python train.py --arch="vit" --model="image classifier" --dataset="microscope photos of single blood and bone marrow cells" --train_examples=194171 --image_size=64 --crop_scale_min=1 --horizontal_flip=true --translate=0.06 --targets=["cell type"] --num_classes=17 --norm="rmsnorm" --norm_position="pre" --activation="gelu" --mlp_ratio=3 --head_dim=32 --fused_qkv=false --bias="none" --qk_norm=true --parallel_block=false --dropout=0.05 --inner_norm=false --patch_size=[8, 8] --conv_stem=true --layers=14 --width=192 --positions="learned" --pooling="mean" --loss="cross_entropy" --init="kaiming_normal" --residual_init="none" --optimizer="adamw" --lr=0.0025 --beta1=0.85 --beta2=0.999 --eps=1e-10 --grad_clip=3.0 --steps=11900 --batch_size=128 --epochs=7.8 --lr_schedule="cosine" --final_lr_fraction=0.05 --warmup_steps=1190 --weight_decay=0.09
Rows from block 9 of a small image classifier, named by matrix and row number. Rows with one number belong to one neuron. Each number is 128 + 24 x the weight over its row's rms, rounded and kept within 0 to 255. All counts start at 0. Numbers have three digits each.
After each neuron's rows are labels from the 100 images, of 14976, where the neuron reaches its highest value: "responds to" is what is common among them. Only what is clearly more common there than usual is listed. The data: microscope photos of single blood and bone marrow cells.
# fc1: MLP up (model.blocks.9.mlp.fc1.weight, 576x192), inputs 0-95
# fc2: MLP down (model.blocks.9.mlp.fc2.weight, 192x576, transposed), outputs 0-95

fc1.301:185128135149123120161120117118165098119109113158118128090192099094119113109127127109121104116112176161143141187130087122121166127106139141160112123113104121125142124143120127110114147125144141130144160136173094147133135083098156134147100112108070151145128124139139120111188173128123112181
fc2.301:071154089095109128122130178134100196102130134097154105146063126151098098164116077172126137112128127122141170114068129115119100164145113136120113117089135118121102137135135130126129087113124108155104084119148135137105119154164158131114098121125160120137151097139126179161128118103133116102
responds to: cell type: eosinophil; smear: peripheral blood

fc1.451:114119121085104167153194135107152083101126140104092169118176110138135143113117131117159137128097159145129112130170132134114132126143142126150173098103126126130108141080131133151119128104120135084126138101106146121128148098134105111140164148136128072104087102129087169122166147128164113144
fc2.451:106160115120086116132117126149092122143120092098103143149159134136127118163078131148158132087102156125151139133094136149060136115090146130084106170122096110140103154166099111135153111141136117131093110122151105130120138140179152113154130137121151117099094112135156162140123115103179117107
responds to: cell type: blast

fc1.379:124149110123085096134153177088158127131134108146114154091146110162108162154138121166104104107148138142118126189143139139129157151094118173138137125091139110153094098125132140132126099112151133112134154089114125122129153083126162106162098109136087083101120108129115151126163176144128130116
fc2.379:163163130135148119118124112105119120096133146186142135139141153104144136125111151110095159135123131137099113104129095136078155116139159108154139131138145121109161126131174143131197164180173160127116109162096144150107120072115112154180108120133126118103139149121113118101109128099132121151
responds to: cell type: band neutrophil

fc1.328:113144143105098108147124142120098120098148143151129150150161140150094137138088105179113157127072154125139137147132149143104159112095169125136140150120162108136135117145116137132123071147126145162132116173128112122115132113141129148217136084132179179126108106147163124125155135091125152151
fc2.328:112135077144149133164145164131136137131100111087136119154104124154085134155154154095104078158152079129144143154093144130130085153130085146139114126102100130133129135121130126111117123082177102122107155063159149130139140148093137098116096149126115112128124129138118162116107104139154121141
responds to: cell type: eosinophil

fc1.498:171182097154131175093106101136143129116157146128158127144146112099195148128107149112112138133121160154120133104143085129115110097182142126173166099140118097114127131107157088161128152155116153142098087160123128146125099113121134157121130110147081142129129146115115114091157174119170139137
fc2.498:071125115100090089134097114102141115125108106133148124149169125147107105138100105141143164109143080128096128138098103139111180175118146099118126158121110146137194133139099144113131133165144168150098129143120115153158163140144124140130132108108143110096126149136145137176104138090121119123
responds to: cell type: erythroblast

fc1.380:110141118168116118152104158168167099109121112117129072117145094133146115154149121125092077123111123150159126148133102079121130108109129150149113099122136102099128138097134118140155072114128143142118102131128118081105117144090129146128138154127107196158116134139172124130160144143186149140
fc2.380:114146128141118136134157144105106153138108108133171100169119136107095142123096076155138109144146141111113142111081132163119177164134155127109106174134129149147141143120116153156119156159123113146110148167116150165132131128141076144119128147117142128114124101153121132135095095117106131094
responds to: cell type: lymphocyte

fc1.472:098108124155095136133101124125087111128142114128067124081139125122152112067141183085113128130138175155163121130127126103095163115163111136118084132122096106136085124105134127114136126136116111120141099105173074115106126126096148129122138134098089122109134127103168139117158139118155102133
fc2.472:142158143106182141103143159158117112141104164180187088121094128128106117127122157103127116101113087081114107143142138128134117137148149104131071106089142121160120141159127092129105150112103162096127156155123133178162102116145120123133121136117120111147152175146127110122100085115116154134
responds to: smear: peripheral blood; cell type: basophil; cell type: plasma cell

fc1.513:151165141155110183122083141126115112126134144146120184077176129091174150067149138111090093164126185146139108180179130125106152099115142142160124126131130119089128153096195132143130131126133134106147103128125116139129083084095116148168082109145086137126124129108141104111167156173150159155
fc2.513:086120131119145092104131129133134122127090137115127117153106131137121106133129095116150136074182143112150127113120133133122113159103115135112107148106125147122149107119090139117213132148171147121106142120121204134111164096136177084115129163130152129133119124139144139122098110141159169109
responds to: cell type: band neutrophil

fc1.529:156177120192110181124099135130097124130126134146149161103146100108157136119107112123087087161098157119147151134100136131125142120108175153164109142120156117112115140107173129174120173108128135142120124124154112151115105110107106136144113106097086149143127133146148140100167142106163170166
fc2.529:076124112113133105080132109112128181083179115127098111149118102117117121174144108151148120094138130123141128108126118119146162143101127120063100125128099127102121142117091118113158110131137142128114129128099097143114156121125128121129115126145201168115132129109151184128113140127128130039
responds to: cell type: lymphocyte

fc1.539:118123133077091130132140108109134082125103109119092157138215106109182130116122137126106135096093191172125105144118099150109129107122129130180157113119146088094155105117149119152116086104137129140130111111132078120133143107147152137170142119160126103114105128105102161124160137123164123153
fc2.539:108145134144124173107136178117104121114111082077142118164090153121137109140104127097166148104119113112146167141094139097114105149097123158073138150071118126118117087109112101138115201104129101137123143080170132133102157135139123075129095081101123098111148115172116174143154135097154114131
responds to: cell type: proerythroblast

fc1.245:145124111141081169151105170148142134132119119128138122101149101109135128107137126123128098112133157175137117122134118111101106095105135118179125076102131108092091114100151137127102104119153112137138115139208131130155110115079146204132097101126085166152137114130147116136153137124141144170
fc2.245:078140139153142117111124103120099136114155140108168143155099124143117210157111117122122131145162078149110109141100150145118175177105143120107093154164175090146142106124116099126138120123124154131132133114134146156154101161136139140133136143104131130152151109156143130153085121120121110106
responds to: cell type: segmented neutrophil; cell type: lymphocyte

fc1.572:146115111112084140126089140104127132141139139134150157127112125144152158108132125136106112146121168164091138125109123135135174107151139126155150147137105093092099136092164138144102091121139113090131142125144116065106164095136176153146163120135112149139126110110085140123132135120171094160
fc2.572:110117102121124166123121103106100118149118098082097140163160123091138184142116132089149129116124136130143124110129119115109119160076123087121139143132132112116090142116099088126168156144142141122093133120119150158160091105134074090128133111128148143091124118120141151143107110138137119063
responds to: cell type: band neutrophil

fc1.417:089146109118104170157145144117166104111094102135129126124149124126162119116150121130140134116159174131113129129120153127114123144171143137139114076083127124100119094114132146142112083145150159117129157100146148104127179100098134133133101124107059071123145144140094168118141159127141144115
fc2.417:112136132133129143135137145148108167144145122063118109158127080132125134136113125151137100102119140115151122144108142127134103127129119117110099126140156078145122174162091081161099123090120105145125110119101124143121137144120120116102157121181139145163128120143130150180163095146187144094
responds to: smear: peripheral blood; cell type: monocyte

fc1.571:104132120134080175165120127169121129092132098133130153074174095118129163132119107165114106112137162163118152133122108173115154077102156125152093140139150095140173166147143128143116074155098126135136071147116083157156125094129126123143146121143127123152119099096133089120155145140110120116
fc2.571:139113128144137128093104108091144086134126100158149121118123175116143100123160104112130115125142114100107110118151125100159157184060106120107119123135081165124129107104096151092143143131122149112114154142112133144142158111118082130130132132070131118084128144109100123107134142140088123117
responds to: cell type: artefact

fc1.480:180119133152112170112144150108162099090154127146119122095160119135142136132138160128093162089121183139122151162129132155127135132153144147132103136105118133103102083102132140135124109106149177115139153142157123113138147091121147119146111106108059113093169127162140165110169213098139106163
fc2.480:116142098095112106118130153128152117123122136109185142135138084065134114191088148132153096120138128119109125111098129074143110146130123112117144111099116103111104134107129081121106168107099121131065141146114106147136109143131153132107145138126124160139112132114118178160138086107155141120
responds to: smear: peripheral blood; cell type: eosinophil

fc1.131:139110134120128195174112119152107138115135182138099172156147086122117152170158110144090113160120154150117093114115103164136153100123126138153122130105139124102119132094129135182115147109130126108128104092113109118136095113118114119126101108176062152130152149132121143139139149171119176131
fc2.131:125137151135119130156107136130154147138144130140142099124091141149107121132109174127099132160120069134135153133140158128133109116138072114139147138134117120169134139132138116088099116141125128163135122131141137103151130187101164126106148139089160129133108137120130096161132098080122103172
responds to: cell type: erythroblast

fc1.333:109141099129115182150155114114171101132104117118091158118182095136158117149166151140130126143129200137134135112128165133114122146136123148126147151111099147119110105110111141136109107120142126111112148082121142104108139121118132116133158155119098093132116118140109172140155163122174138150
fc2.333:111117127117118125139134153141092144133090113062115129161108113161151128153126131176150174134116161119168130123083090143118073127130131126121139122129153108143123152156126084162105119122123090123113127108167113107127103172161139098124134117176157161171116114122153124159099079147173138107
responds to: cell type: erythroblast; smear: peripheral blood

fc1.119:164137108183086151169125091088122117108130147143093161083153099107143169101106134109109157127114189144129137147131105149127165078160135139164109132155110115108130148121130122126131143153158135162134121166141077150160105111092100117155119128130096102127150137114136110149166149109135116147
fc2.119:106149112101108089137098109110110138141149137116160113167127124143131112143110134180149106109140126108092107110102100094078152108129136112145113107118080111136110148146148084096150100140120162150131141125099115195140136155137126153122140150124144119104114122166137164112109075100138145092
responds to: cell type: plasma cell

fc1.165:172145159100133134085186126101171131121143153099145118143136118153113116135109149104140162070135147131126117104112160103104151146168146146106113121120126123113113115117103131146136117101123146119158125107139095156108159147112170116132124125107086112131170114166131163129150160119161142128
fc2.165:121091133160152127135116094119160152133157072134097109146103152162143146107173120133106131172175163115138137126157134120152143140103095131128138137193091138153125129135120147089143124144145124127172141115113146122164152138095119123100128141088128124096136146069118110108103122141109118097
responds to: cell type: erythroblast

fc1.117:106131101153079127138070134171117084127127122130096105076150095140142154130147141172097081122119173168143131213142144108131112076095138175155090114139128092156126152175124112128136105117136139134141125154116119130132121074090122153146139121130109108118118144100141120100180141117157086125
fc2.117:113154099098157098115156154104125138120147145125150114160131090130104137167150089123136139099140107121101101129128137161144109158150134134110130119087135087131146107144140132139135136091167129108076125109106166146116156086135130114140113100159160108146110118137133142148146109165128170108
responds to: cell type: band neutrophil

fc1.276:133121110153087153187122140144093109127126108159114151049168084123153158093136130102104092151138181150128130148158143135147148098150151132149129162116148119119113108078136110149147141124126114102135116141161109115130111084118131123146155105127091120115128126132130133119188141142141130140
fc2.276:104129120125175095095125091154146121131138099116155107135150137126103094140118127112142111091111104118162107135133118134095145153115143109114130123136138115140117145171089079095169175170124157148120154158108108174172127107138124111119150143149164136134147157129144119132131079137136129092
responds to: cell type: band neutrophil

fc1.94:158105147115108121127140150115149129138133167151128128117148116109128089104089125146108165070100144153129126129140126149134130135152176162109137100118181123104110105121137129152132090083124137130145106129210117091115119110127172159156107130126114182165107153131139122133138163122123131147
fc2.94:109134142144168102128111134101120124136132093132159122149110175115102103126168102124117116128154114066117140139138134122153151152078084128097106128093094157150121122107105101088089132097110144133128154137134105154111126146109135110109125152088110137090154175145137141100130155108114149088
responds to: cell type: blast

fc1.231:108110151129114181129147168146151130099138113139134137110176088125174126115141098146114137148154174159117145112136121153107108112160174169148123124129143120081118108158154172179109121148124130139149115128161140100111147062116127157141115093141122102141122101124126127132138165142137142171
fc2.231:119139105138152146122167154127105127158108088056146138128106085104119138139124113117155117132121113140168132124102129083159102133119114137091089151127122133151130140154127091154076209092144071132123164114174167131110133132150082109127135100149151125142107122137099132152138105155163145097
responds to: cell type: proerythroblast

fc1.424:149125155111112140126096128127105115142174173112125189123134120099109122136160119113070110137147138144104084124092131167099126124162135146137128079154138111090100154084145140154115096135129141095103125103098113123138120130096110198130095103144093179123139143137107124123155167158122163152
fc2.424:119142110135134122146103132180156172130133134134130100111068116135095115136131121154114105156123104132133152103145174137122073103143095142149134138151126124140121151148145126080128097127126141151133134122125150115143140181118134136104122156094144141136145129115145104163093078100120114148
responds to: cell type: segmented neutrophil

fc1.426:143132091141100111137125154106178108123174117139120165106153112119128163152135130182096118149126145159137104135161151168129107092096160130165142067107178081108075113102156113153140121138123147116125135108130144088183120098135133167148111101134115117122119133122147131131142137144140151147
fc2.426:120154139109182092108099122128109146120141132137124116156074166151128117099126103151128154134150147116160125102142162146120124129130153127129119163120137130126140134140129122137161134162142151150130126130101181148092143110137146158148146158140194120118142135121134099124102110120118137109
responds to: cell type: band neutrophil

fc1.504:108152140123094166165147159133107096103123139116076179119170124126106130122110097169099109135149147128134122150116091122092105131117180168179105124103174125111145125116155117164134130153106137103133131114102125155153142076145122147132138124157134110123112126122092153121158151125164165175
fc2.504:152145107134091113112125123101121112149135108166153146122189152118120117135096148127122173112106155148098124144137099130125141142112132101138155153121126110136168118124144132114162153150139116127093109129158108128132103102165143113208111063109153091098105144099118114141128146118080114145
responds to: cell type: blast

fc1.67:133139101133084137135141128107144127105131134127106137124152101108149139130156136118116132109111180164108128141147142128110150088110170107165137144126139127075118112084162166143101093095185146140140121125118104095127119108088158141134122114117098096122136094135115163117167161103159121140
fc2.67:128124175115138086117176119082149125145117099156133145144117176102113136067098128092158181090114111092115133149082120106120175141095124135092114137132108134182129129133121113117124101111109105135135139154122065149108140107118127115175108107117143168064142133145141099131100149095090128128
responds to: cell type: plasma cell

fc1.349:122170154109087094089097116127132132117139144095115145140163107138140111124117117142085117079104157149142109133127129141076139082095144111129178109123130070134129124113147121132125097117149109142116119123088086124132145132146132143181140106139151122142107130141139132128148124095147160143
fc2.349:085098135135116134153157110146132138124091104100135122170130152150149130133131135136139095151139072164109117125116125090096146156102137121104125113155127122156114124124135161141159145133138118124113155103120165124162121170099122123127114117145097130119122117105116118094038097130117106126
responds to: cell type: band neutrophil

fc1.80:189154099157125148116099126134143133077164128111130121090134097146148150143146169153084137132117188142129135145175167097121095085151124141136147112122111107124109099127148118125126133103165175144121129120119130088150119096097130110145117121113126148132131138108152121166159183147149128126
fc2.80:101156088106090099141151106107097132134140113152140112145153126122114139172120063187137105134141145112098136122116084202115147144108153082121129141135100125188160156146104137114141145154162134132065108141125127155128122112140080126148136125139131092118125140142108131124152118123110120079
responds to: cell type: erythroblast

fc1.174:128152127167133174138098140120119137119175115097126128128125084112176137136139100125070096112128177121122133126104112163105126110141161152126126138129106119075109166100133122142107168112145129133129093109133100140126116120075147161121106127146087159133203138119205148126149134139157125160
fc2.174:101142154112119135133140119128191130121092096109146128163122134123134089176116141130144110123153127100150115140122139163151074181116105146118136147153095140165152134142102112120099138144136081107096141120134158137148161144157168103071138135110152146143109139119089135155106088130126134100
responds to: cell type: lymphocyte

fc1.371:113113143099145156162092120103159120130119174156120119160150105125095143082193111112131133091134141150055128166091115146116146124110092128119126113146146156123151132128105155174139112091137132109120145130121123075106165125127140147114080114114150147122144105145141116145144101114119119093
fc2.371:151122140123138126153120128154130113139143105097104147118147155141131129156119112156098152146133126107154145121109124104158104146110124114150120113126130103115116130139152154115151096145164148124124087122153118115122105159134125138130161136081132118118104132156133141120117144101149155116
responds to: cell type: lymphocyte

fc1.18:167114114104100188163129134125160111132133135131061140115166122163108142143165107124108115188144182142113145159138160156078147113149142158153135122143142135116105146131107155167150131144127140126150164106100138126138128122120116124133144104153108099133148149137117155141145161126182114142
fc2.18:130138158124132152094131124134087113129141157105144140195131131074145119139106119148157150062111135093135102098091107120168136139083143125100134093127146102112155141117131096176068175084100135170093158148110088154086113145151102129135152070128145151132093128158133126139154144126120158093
responds to: cell type: erythroblast

fc1.242:172133088136133140148140148132137100133156155148111125056176107146108121136117117178109135077104163160123130156153142123145137089151159134105144117106138135124100095124099145135129080096123154133145106144126102097126104087107107125148141123116149126129115137132150121166202187130131134109
fc2.242:102132122118080110135123111097098103141114114148172113147166134123100119155090091146144116102115111121117134154122104133117138124095140101099115135110111134181114147129120102079132107138113154159105118121135072163164157135141117123166134127095113121106108160139145162129150119069108096114
responds to: cell type: eosinophil; smear: peripheral blood

fc1.39:102174085147111161160141154120105130103142117139131171076134071110099128130067127130115134102143156157137141147124105125136109120114152147159093116088158099133149136146170128147112146159166139129097111099144123161121099085091144100161108137105092129117116127169139179132170144120126103152
fc2.39:133101129121138140114123092106116128147143147145117159143123191133161161101151131118157173145112115097107131125114161097145158167097123102117162144128165160139105058124092111155146127101126131129142153121128098147105138132116119155136124070116173147141163146145130099110093140118091132074
responds to: cell type: eosinophil

fc1.520:132166094182120145104111117104126148127121154126096126082127120098142085110109131138138148108103163145145174135096122100129152145094116171100087094136116117120180148154137128132167125141140151140122082157111101118092125109105147098143119151119145165124092152102179158126145148120148134130
fc2.520:159127169115196098109097141138119133144114130065118098168088143168117134133128155118139149110172125094143110100144176142137114128147106111118131129135154160141122119133111126160161128115115125129163136132111175131120104129139117116097132146157136092174173154148109126131103115157188171103
responds to: cell type: artefact

fc1.366:130139109146098116137127122131099115125134135111079143100153108125154114077155115122072092145127184159136158138084137093126158113098163107140109088131152110098104134067161151159110109119157142146145115102159102118115122102089165134165133130133090142129136126120108155118200180139184125150
fc2.366:106149098129132102152155118102131134119109100149129155175119141103140137136107128100137107146139133117155166148120119133084147113101070122136130138098114142152140145151104115099171150175158140144098142103133126123140114117121141090128086077104141097081140139160128128157097127094108139117
responds to: smear: peripheral blood; cell type: basophil; cell type: monocyte

fc1.352:157106142115107082146109140120132165099128140141164123116139101155119120120128127133124109135135161142110098111138133127099132137143176104147129138113178117087124105078146146172141094138125140125136115105143139109112156129105150153138099119100090154147081113167131139103152161111139144151
fc2.352:138123156128166138101111144160084194100128125112163101161073163131138117125114138129161166128147126130152160104101097116100130140125137115098080162137127131117088113163130114116128155120103114151169095150158114143094119166111143120113113140111184141143180118138144132085116091103148121099
responds to: cell type: lymphocyte

fc1.86:142144153127102100137102126116111100135153147118129192155168132106125127118096094141086125109104148169113135128090094157086146115094139141163142131136155095096145126112166107145130135160127147180104137156133073149140102118100122176192133122161144146123102132133137158105143143091155149174
fc2.86:123123113115102138147145081144135119121106104096128120160133133147166136160132155100119131143153101173112112081116109107075119127126111138126122099133132120117117149149162132127140157157138162124123145097137128129144124141123132109138123142138101105137132124133114155069054080156128093137
responds to: cell type: lymphocyte; cell type: basophil

fc1.269:119149097181099092145122142118133142130123111139082130080155110136116158121142108156062115102104165176153153184153133152124153112080142153162089104116160091135085135147141138109158107108184118146129125131131133116156131073097145113189100099148114118138118156110166135127166146142147141119
fc2.269:176143160116186112092142128136138141113136169147140128144139116126146119145131111122128170130126109104108098102150131118135096143126132129131153130140153131091157103125148132160163185120160155094119117136094175132106131071138106146158114136154120105127138105129107114125099117165118168149
responds to: smear: peripheral blood; cell type: myeloblast

fc1.551:146155141153137187158180146144109105102116132167100148099146120123108124106105125122108106079103149153167151168160147086115150101118170145124091073101139132126099122114108137113124120120104125123186125095158114141100137078092106121154141141105092139122147142126141124112177175115165131154
fc2.551:074134138113143104112111127162121112119155112177151082137146099143097107158140127134133085102124092102134150131108118142122159109143153148071127103108113131147116157143093116100142097146110154127097104155127090133131113140147130148126139132140140168146114119163151149138119113114099114095
responds to: cell type: eosinophil

fc1.329:140159157122114118110127118114120071126103152131071147130160144157122102110072123119127188054152160128113141163122140132106144079126144148110144101125109138112129150128120132128155078139129170163130130126115112127147154128120153137131155167114095103123147105157152152141145158099169117157
fc2.329:155165135131165101122106130115099134174121144109162165136119124067130124139121115119120138124118102116122148117103131138162109127121093115172171128135095131161171192132146084122096152123120088164100130156137129132145113149142108121140135076131157169144131148127119110172107087113115140132
responds to: smear: peripheral blood; cell type: monocyte

fc1.253:140147110117106145132150127116114113073138153136090145088142106139145110117136149154106114119131207176119153160118147102104171138115141136136122095117134122101117112110102164132141145120135141134138135104127095128123117123092135128134129150141078118155130114135121146120212167110176144174
fc2.253:122097102145112103121150105088120110114137095141111141130162124116128098131151116130187135139159144154124164155099128129145162099088102135109127165151091148125151162131090160086107120137131129142098169138135117145118134118135090118133108125078166083095161129128137164160149128112097128152
responds to: smear: peripheral blood; cell type: basophil; cell type: plasma cell

fc1.507:105124131140080169166123130148134131126110117111134128125153096129118140113152086121126115102145167157127098115127117155111163138107144151145090109099131125119113137090111104169123119087090127123134071099139098126100117105137125105109123113166114157155156129169145129124181158147170155092
fc2.507:113132089159122135123111143132088118105119122146154094091127083079093073127109104173139140104154168126129142135097163150132143129137184145105104122115146150128129144135098158138141129129128109144113121163144142123119095114121109136121137155128167159127104151127138158128154118114137110120
responds to: cell type: lymphocyte

fc1.377:119172136098105160093117119132147135097138153145106140130159099131161115112142105185084148111124209144140116139132151194133138142142150165120127127112137125091119147115136152146157107144141171107107073144081109132133143077135152147159108135138122159076153126103160170138152147125154121162
fc2.377:106112080134113123165133137147108136089112084074109130131146074148134185151128117118125132126107129187125116152125124131126090142078119105129123151140116090125132146124106121129099171128182075139090135090167158107142142143110096100138113088137149096136133103089096153158139113158139095134
responds to: cell type: plasma cell

fc1.469:184130159123113187147121120153134066123119140134078103105140113107122119095106143129097110100124163127134137167128109126111107133152146159143112103147142134142134129093125103159174150122088132111152134143121104166116135098097147105121158134148073158156118138133119139127146126132191109150
fc2.469:079142096125121116114091114144120172125162128158151120092131134105151117103110121144153137123112142159109137093140106166142159120118161121104162158096137126113124120134156127124164123157139132105099116159150152101138106117172106141148115102129172135119104112104108116107087125112091110084
responds to: cell type: blast; cell type: lymphocyte

fc1.158:110175091115120119092071109138122123083133119142119095081145112127140101121127174154113149089125186162154124125118069098110123090167139159092077121099109124117152090157133124113127114149144177147129091138146100138127122105132175112135106137105116103117104121111142154099169194141113113141
fc2.158:118157142083118143111126160146109170097130176118125127162129115155102145152091149154156168125137143127147114092118141117082100129172183137099125130102194119117118114153104103181162135152120145117120099133118159130099122132153130113140129118173156100161137123154144145130137134141161169117
responds to: cell type: erythroblast; cell type: blast

fc1.53:130126105118141154159172125146114149115110145155091127072151074129158148116142156101156077113132153177122155105121100127105090095135152124137074125106137125097114151112135158137138145155188152105156131103114119159148118080107109159137112131141072131131173144174105132127175148140097152154
fc2.53:109109163109133121110116149141125150159103100120099118139129117148147146149104136142134136138112135095162125121145152097063072159101170125123140108130130129115080131129097065129201080114099130104136136137149122136109185145153144104135162109164162159165120138106112141115118099150139143083
responds to: cell type: segmented neutrophil

fc1.273:114102092142101134130083119116132148130121137151106153098105125124130137096113160151111095174134161135127134176125134097089183088170130151136116213138104119137103133133134106122142148152114114126151123152170136110136122140120132164105158149117139135087117109124087127102141116122147105115
fc2.273:139126105142130168165129171134111103176074109117161109125117145103102143120115108113105098154112117147145154144103127146110126131105088133143133117144102107144134164097160100117118146135136094133135149089188172111130137131092121135159137133119127145125096153122112133122136101112146097155
responds to: cell type: promyelocyte

fc1.232:163121126137137147135149112107085133104163163150076131105150103129102135118129127128108105119112184152111132166153127100117140098114176112133111092133135100086116110136153144120136141117152131119129129111089106141132110104090115126139117143143106150118117122142142147120210170124165144131
fc2.232:142144123129114124147147125087136105090156108177126120138200099104106118140119140113165129112161125119113159130073113102102153136137133126159112130126101125137155148132110145094169136192154138142096143117116107150163145121110081110171107105104120116099156135163139153167125159095081123156
responds to: cell type: plasma cell; smear: peripheral blood; cell type: basophil

fc1.555:138142102154120153145125135127115094102132125104096152123190086123141142132136141107110121126090175161136099126138120143109129113126180138122142154124145123070111123084123145153169134136185155118115100103120099128128109104131141145139110110099062118111157117142109165131168186140175130166
fc2.555:121118137115098114087109118127122172152160136116126134188138127142170157144094118162111155119127167105097106089116119191129114138116151112109169169145135099113149118126120117186135150133109125140101104151125130140107144105193112137122147077149172078124143113132115134161107114147138127081
responds to: cell type: erythroblast