From a checkpoint of a small image classifier: 5.43M parameters.
Rows from block 2 of a small image classifier, named by matrix and row number. Rows with one number belong to one neuron. Each number is 200 + 20 x the weight over its row's rms, rounded and kept within 0 to 999. All counts start at 0.
After each neuron's rows are labels from the 100 images, of 14976, where the neuron reaches its highest value: "top examples" is what is common among them. Only what is clearly more common there than usual is listed. The data: microscope photos of single blood and bone marrow cells. In brackets: how many of the 100.
# fc1: MLP up (model.blocks.2.mlp.fc1.weight, 576x192), inputs 64-127
# fc2: MLP down (model.blocks.2.mlp.fc2.weight, 192x576, transposed), outputs 64-127

fc1.73,212,240,199,176,177,177,188,157,187,198,165,230,211,219,195,201,186,179,201,189,217,161,196,198,205,184,221,225,198,212,205,224,186,177,203,216,133,187,205,188,193,210,186,184,192,183,211,220,216,194,209,210,197,211,139,190,224,191,222,194,161,159,158,213
fc2.73,195,234,201,179,179,162,218,219,173,223,212,195,194,185,209,199,173,177,207,183,205,170,235,208,213,188,203,238,187,196,217,162,202,228,190,215,197,189,182,225,222,180,203,179,199,201,227,210,229,194,163,218,220,187,166,169,167,157,224,178,211,177,173,197
top examples: cell type: plasma cell (81)

fc1.114,178,235,206,206,172,195,212,185,205,210,203,195,218,201,217,205,188,183,180,169,165,200,180,160,226,180,216,207,202,230,189,215,207,197,200,231,166,182,202,189,192,198,191,193,160,181,211,217,240,180,189,170,203,206,149,229,215,188,214,183,146,180,147,213
fc2.114,216,195,193,193,178,171,184,204,184,207,222,212,202,174,198,205,181,182,189,187,193,157,242,204,179,223,226,243,157,148,225,211,188,193,211,218,176,212,181,217,206,209,198,192,195,184,205,175,182,205,202,219,185,214,154,153,192,180,207,178,186,209,198,218
top examples: cell type: lymphocyte (90); smear: peripheral blood (75)

fc1.286,197,211,192,213,219,156,207,182,193,214,195,230,238,206,193,210,188,173,216,231,169,213,180,185,196,148,213,211,195,241,242,220,194,191,211,213,168,189,216,211,215,235,213,230,204,184,202,228,201,194,208,218,172,231,191,189,228,206,212,196,213,190,216,190
fc2.286,213,192,189,199,179,201,230,216,182,228,209,195,202,178,223,251,188,208,192,202,222,194,225,196,208,197,193,164,201,222,193,191,216,233,208,208,203,176,179,186,202,216,205,187,173,202,199,169,205,213,201,198,205,213,223,187,173,194,202,199,223,200,222,189
top examples: cell type: lymphocyte (34); cell type: plasma cell (26)

fc1.267,198,220,213,190,177,188,198,178,210,217,172,199,234,208,215,226,175,173,198,177,225,174,180,177,215,199,237,212,199,197,193,209,187,198,208,224,169,173,174,198,212,182,205,170,190,177,183,203,207,198,183,218,208,220,161,174,199,192,232,213,184,167,162,182
fc2.267,191,236,199,202,164,177,236,217,178,212,190,195,207,178,221,225,185,151,195,174,215,183,211,203,194,172,189,228,205,193,210,173,198,206,184,194,199,194,211,208,205,188,200,194,181,205,182,199,224,179,165,199,223,189,179,169,200,160,231,162,221,176,185,183
top examples: cell type: plasma cell (85)

fc1.225,206,213,192,224,200,175,213,181,175,177,195,204,205,191,208,205,224,203,222,233,168,199,218,201,193,169,216,213,225,246,222,202,210,202,175,186,186,180,202,191,217,219,203,183,173,178,207,227,222,181,194,206,188,187,172,220,222,172,209,181,230,205,207,174
fc2.225,196,197,195,199,186,227,208,202,232,202,194,180,200,186,209,204,196,201,209,228,202,233,212,190,177,188,199,183,230,212,211,206,168,217,211,165,170,232,212,181,176,229,208,183,236,218,200,201,171,213,178,209,200,196,180,213,161,225,204,173,217,193,215,165
top examples: cell type: lymphocyte (88)

fc1.489,208,242,203,187,192,187,185,182,208,198,165,214,223,217,183,213,183,181,202,205,191,187,196,184,188,193,215,217,197,216,211,209,174,179,210,229,130,205,208,200,202,197,177,204,183,197,204,228,200,178,209,211,187,206,169,171,194,182,208,201,181,173,166,195
fc2.489,193,251,186,192,197,173,216,222,201,229,208,209,203,179,223,199,174,175,210,182,214,177,219,217,185,188,204,218,188,203,190,183,205,241,214,212,198,196,213,185,211,191,197,195,207,206,192,200,243,189,163,205,218,197,164,164,179,167,227,184,206,184,206,210
top examples: cell type: plasma cell (95)

fc1.125,186,206,212,221,189,210,224,211,216,183,206,222,244,214,209,195,206,191,190,188,146,203,172,146,224,168,211,220,207,209,187,224,207,203,178,190,154,170,210,180,160,210,221,195,159,204,211,208,233,204,202,185,210,215,197,235,198,199,216,209,148,207,167,209
fc2.125,223,155,218,208,192,235,196,177,193,188,186,185,200,218,192,212,187,196,189,206,188,211,212,200,231,215,235,212,193,209,201,198,223,174,220,195,195,188,201,228,192,178,193,182,207,172,208,180,199,224,237,204,179,222,165,183,236,225,173,203,260,162,206,165
top examples: cell type: lymphocyte (54); smear: peripheral blood (49)

fc1.379,190,209,192,182,199,192,172,207,219,210,185,217,229,223,166,189,196,191,209,217,170,210,204,154,203,167,204,207,208,237,220,231,171,214,217,233,145,197,221,204,217,229,181,234,205,202,200,228,187,193,213,184,190,209,191,224,196,207,231,199,164,171,190,191
fc2.379,185,241,182,194,184,185,231,235,198,203,191,210,194,203,227,227,181,195,238,175,214,229,196,227,214,179,227,186,177,235,189,172,176,259,198,218,162,213,200,170,201,189,214,203,217,229,184,200,197,206,180,211,187,198,193,190,197,197,206,206,212,200,190,207
top examples: cell type: plasma cell (45); cell type: promyelocyte (32)

fc1.424,227,226,189,201,189,175,191,184,187,172,188,207,214,215,208,212,199,181,164,197,206,193,172,189,206,181,232,248,210,244,209,202,184,204,185,223,139,206,214,182,190,201,193,190,172,214,212,224,223,182,217,202,214,204,153,207,216,179,233,179,177,195,156,190
fc2.424,200,172,212,220,199,204,220,210,189,205,164,180,168,208,187,201,183,205,233,175,225,210,195,205,220,210,248,231,156,199,181,208,206,201,167,204,177,235,256,231,164,190,196,189,194,227,214,228,180,216,167,166,200,189,156,212,204,197,207,172,195,189,158,213
top examples: cell type: plasma cell (97)

fc1.533,215,184,208,220,199,168,195,196,199,211,177,214,195,193,169,214,195,144,183,193,200,231,168,182,194,189,239,219,193,208,200,239,173,205,204,236,173,213,213,206,213,187,182,194,217,190,207,221,159,176,183,200,180,192,188,206,207,188,209,196,215,176,186,154
fc2.533,180,233,189,189,187,198,214,222,201,232,218,214,208,221,191,204,225,185,249,197,197,188,228,209,182,189,147,151,201,224,219,163,188,224,204,211,228,212,218,190,191,215,190,179,192,210,192,198,203,204,196,214,204,195,202,212,186,187,190,213,188,179,198,205
top examples: cell type: plasma cell (52)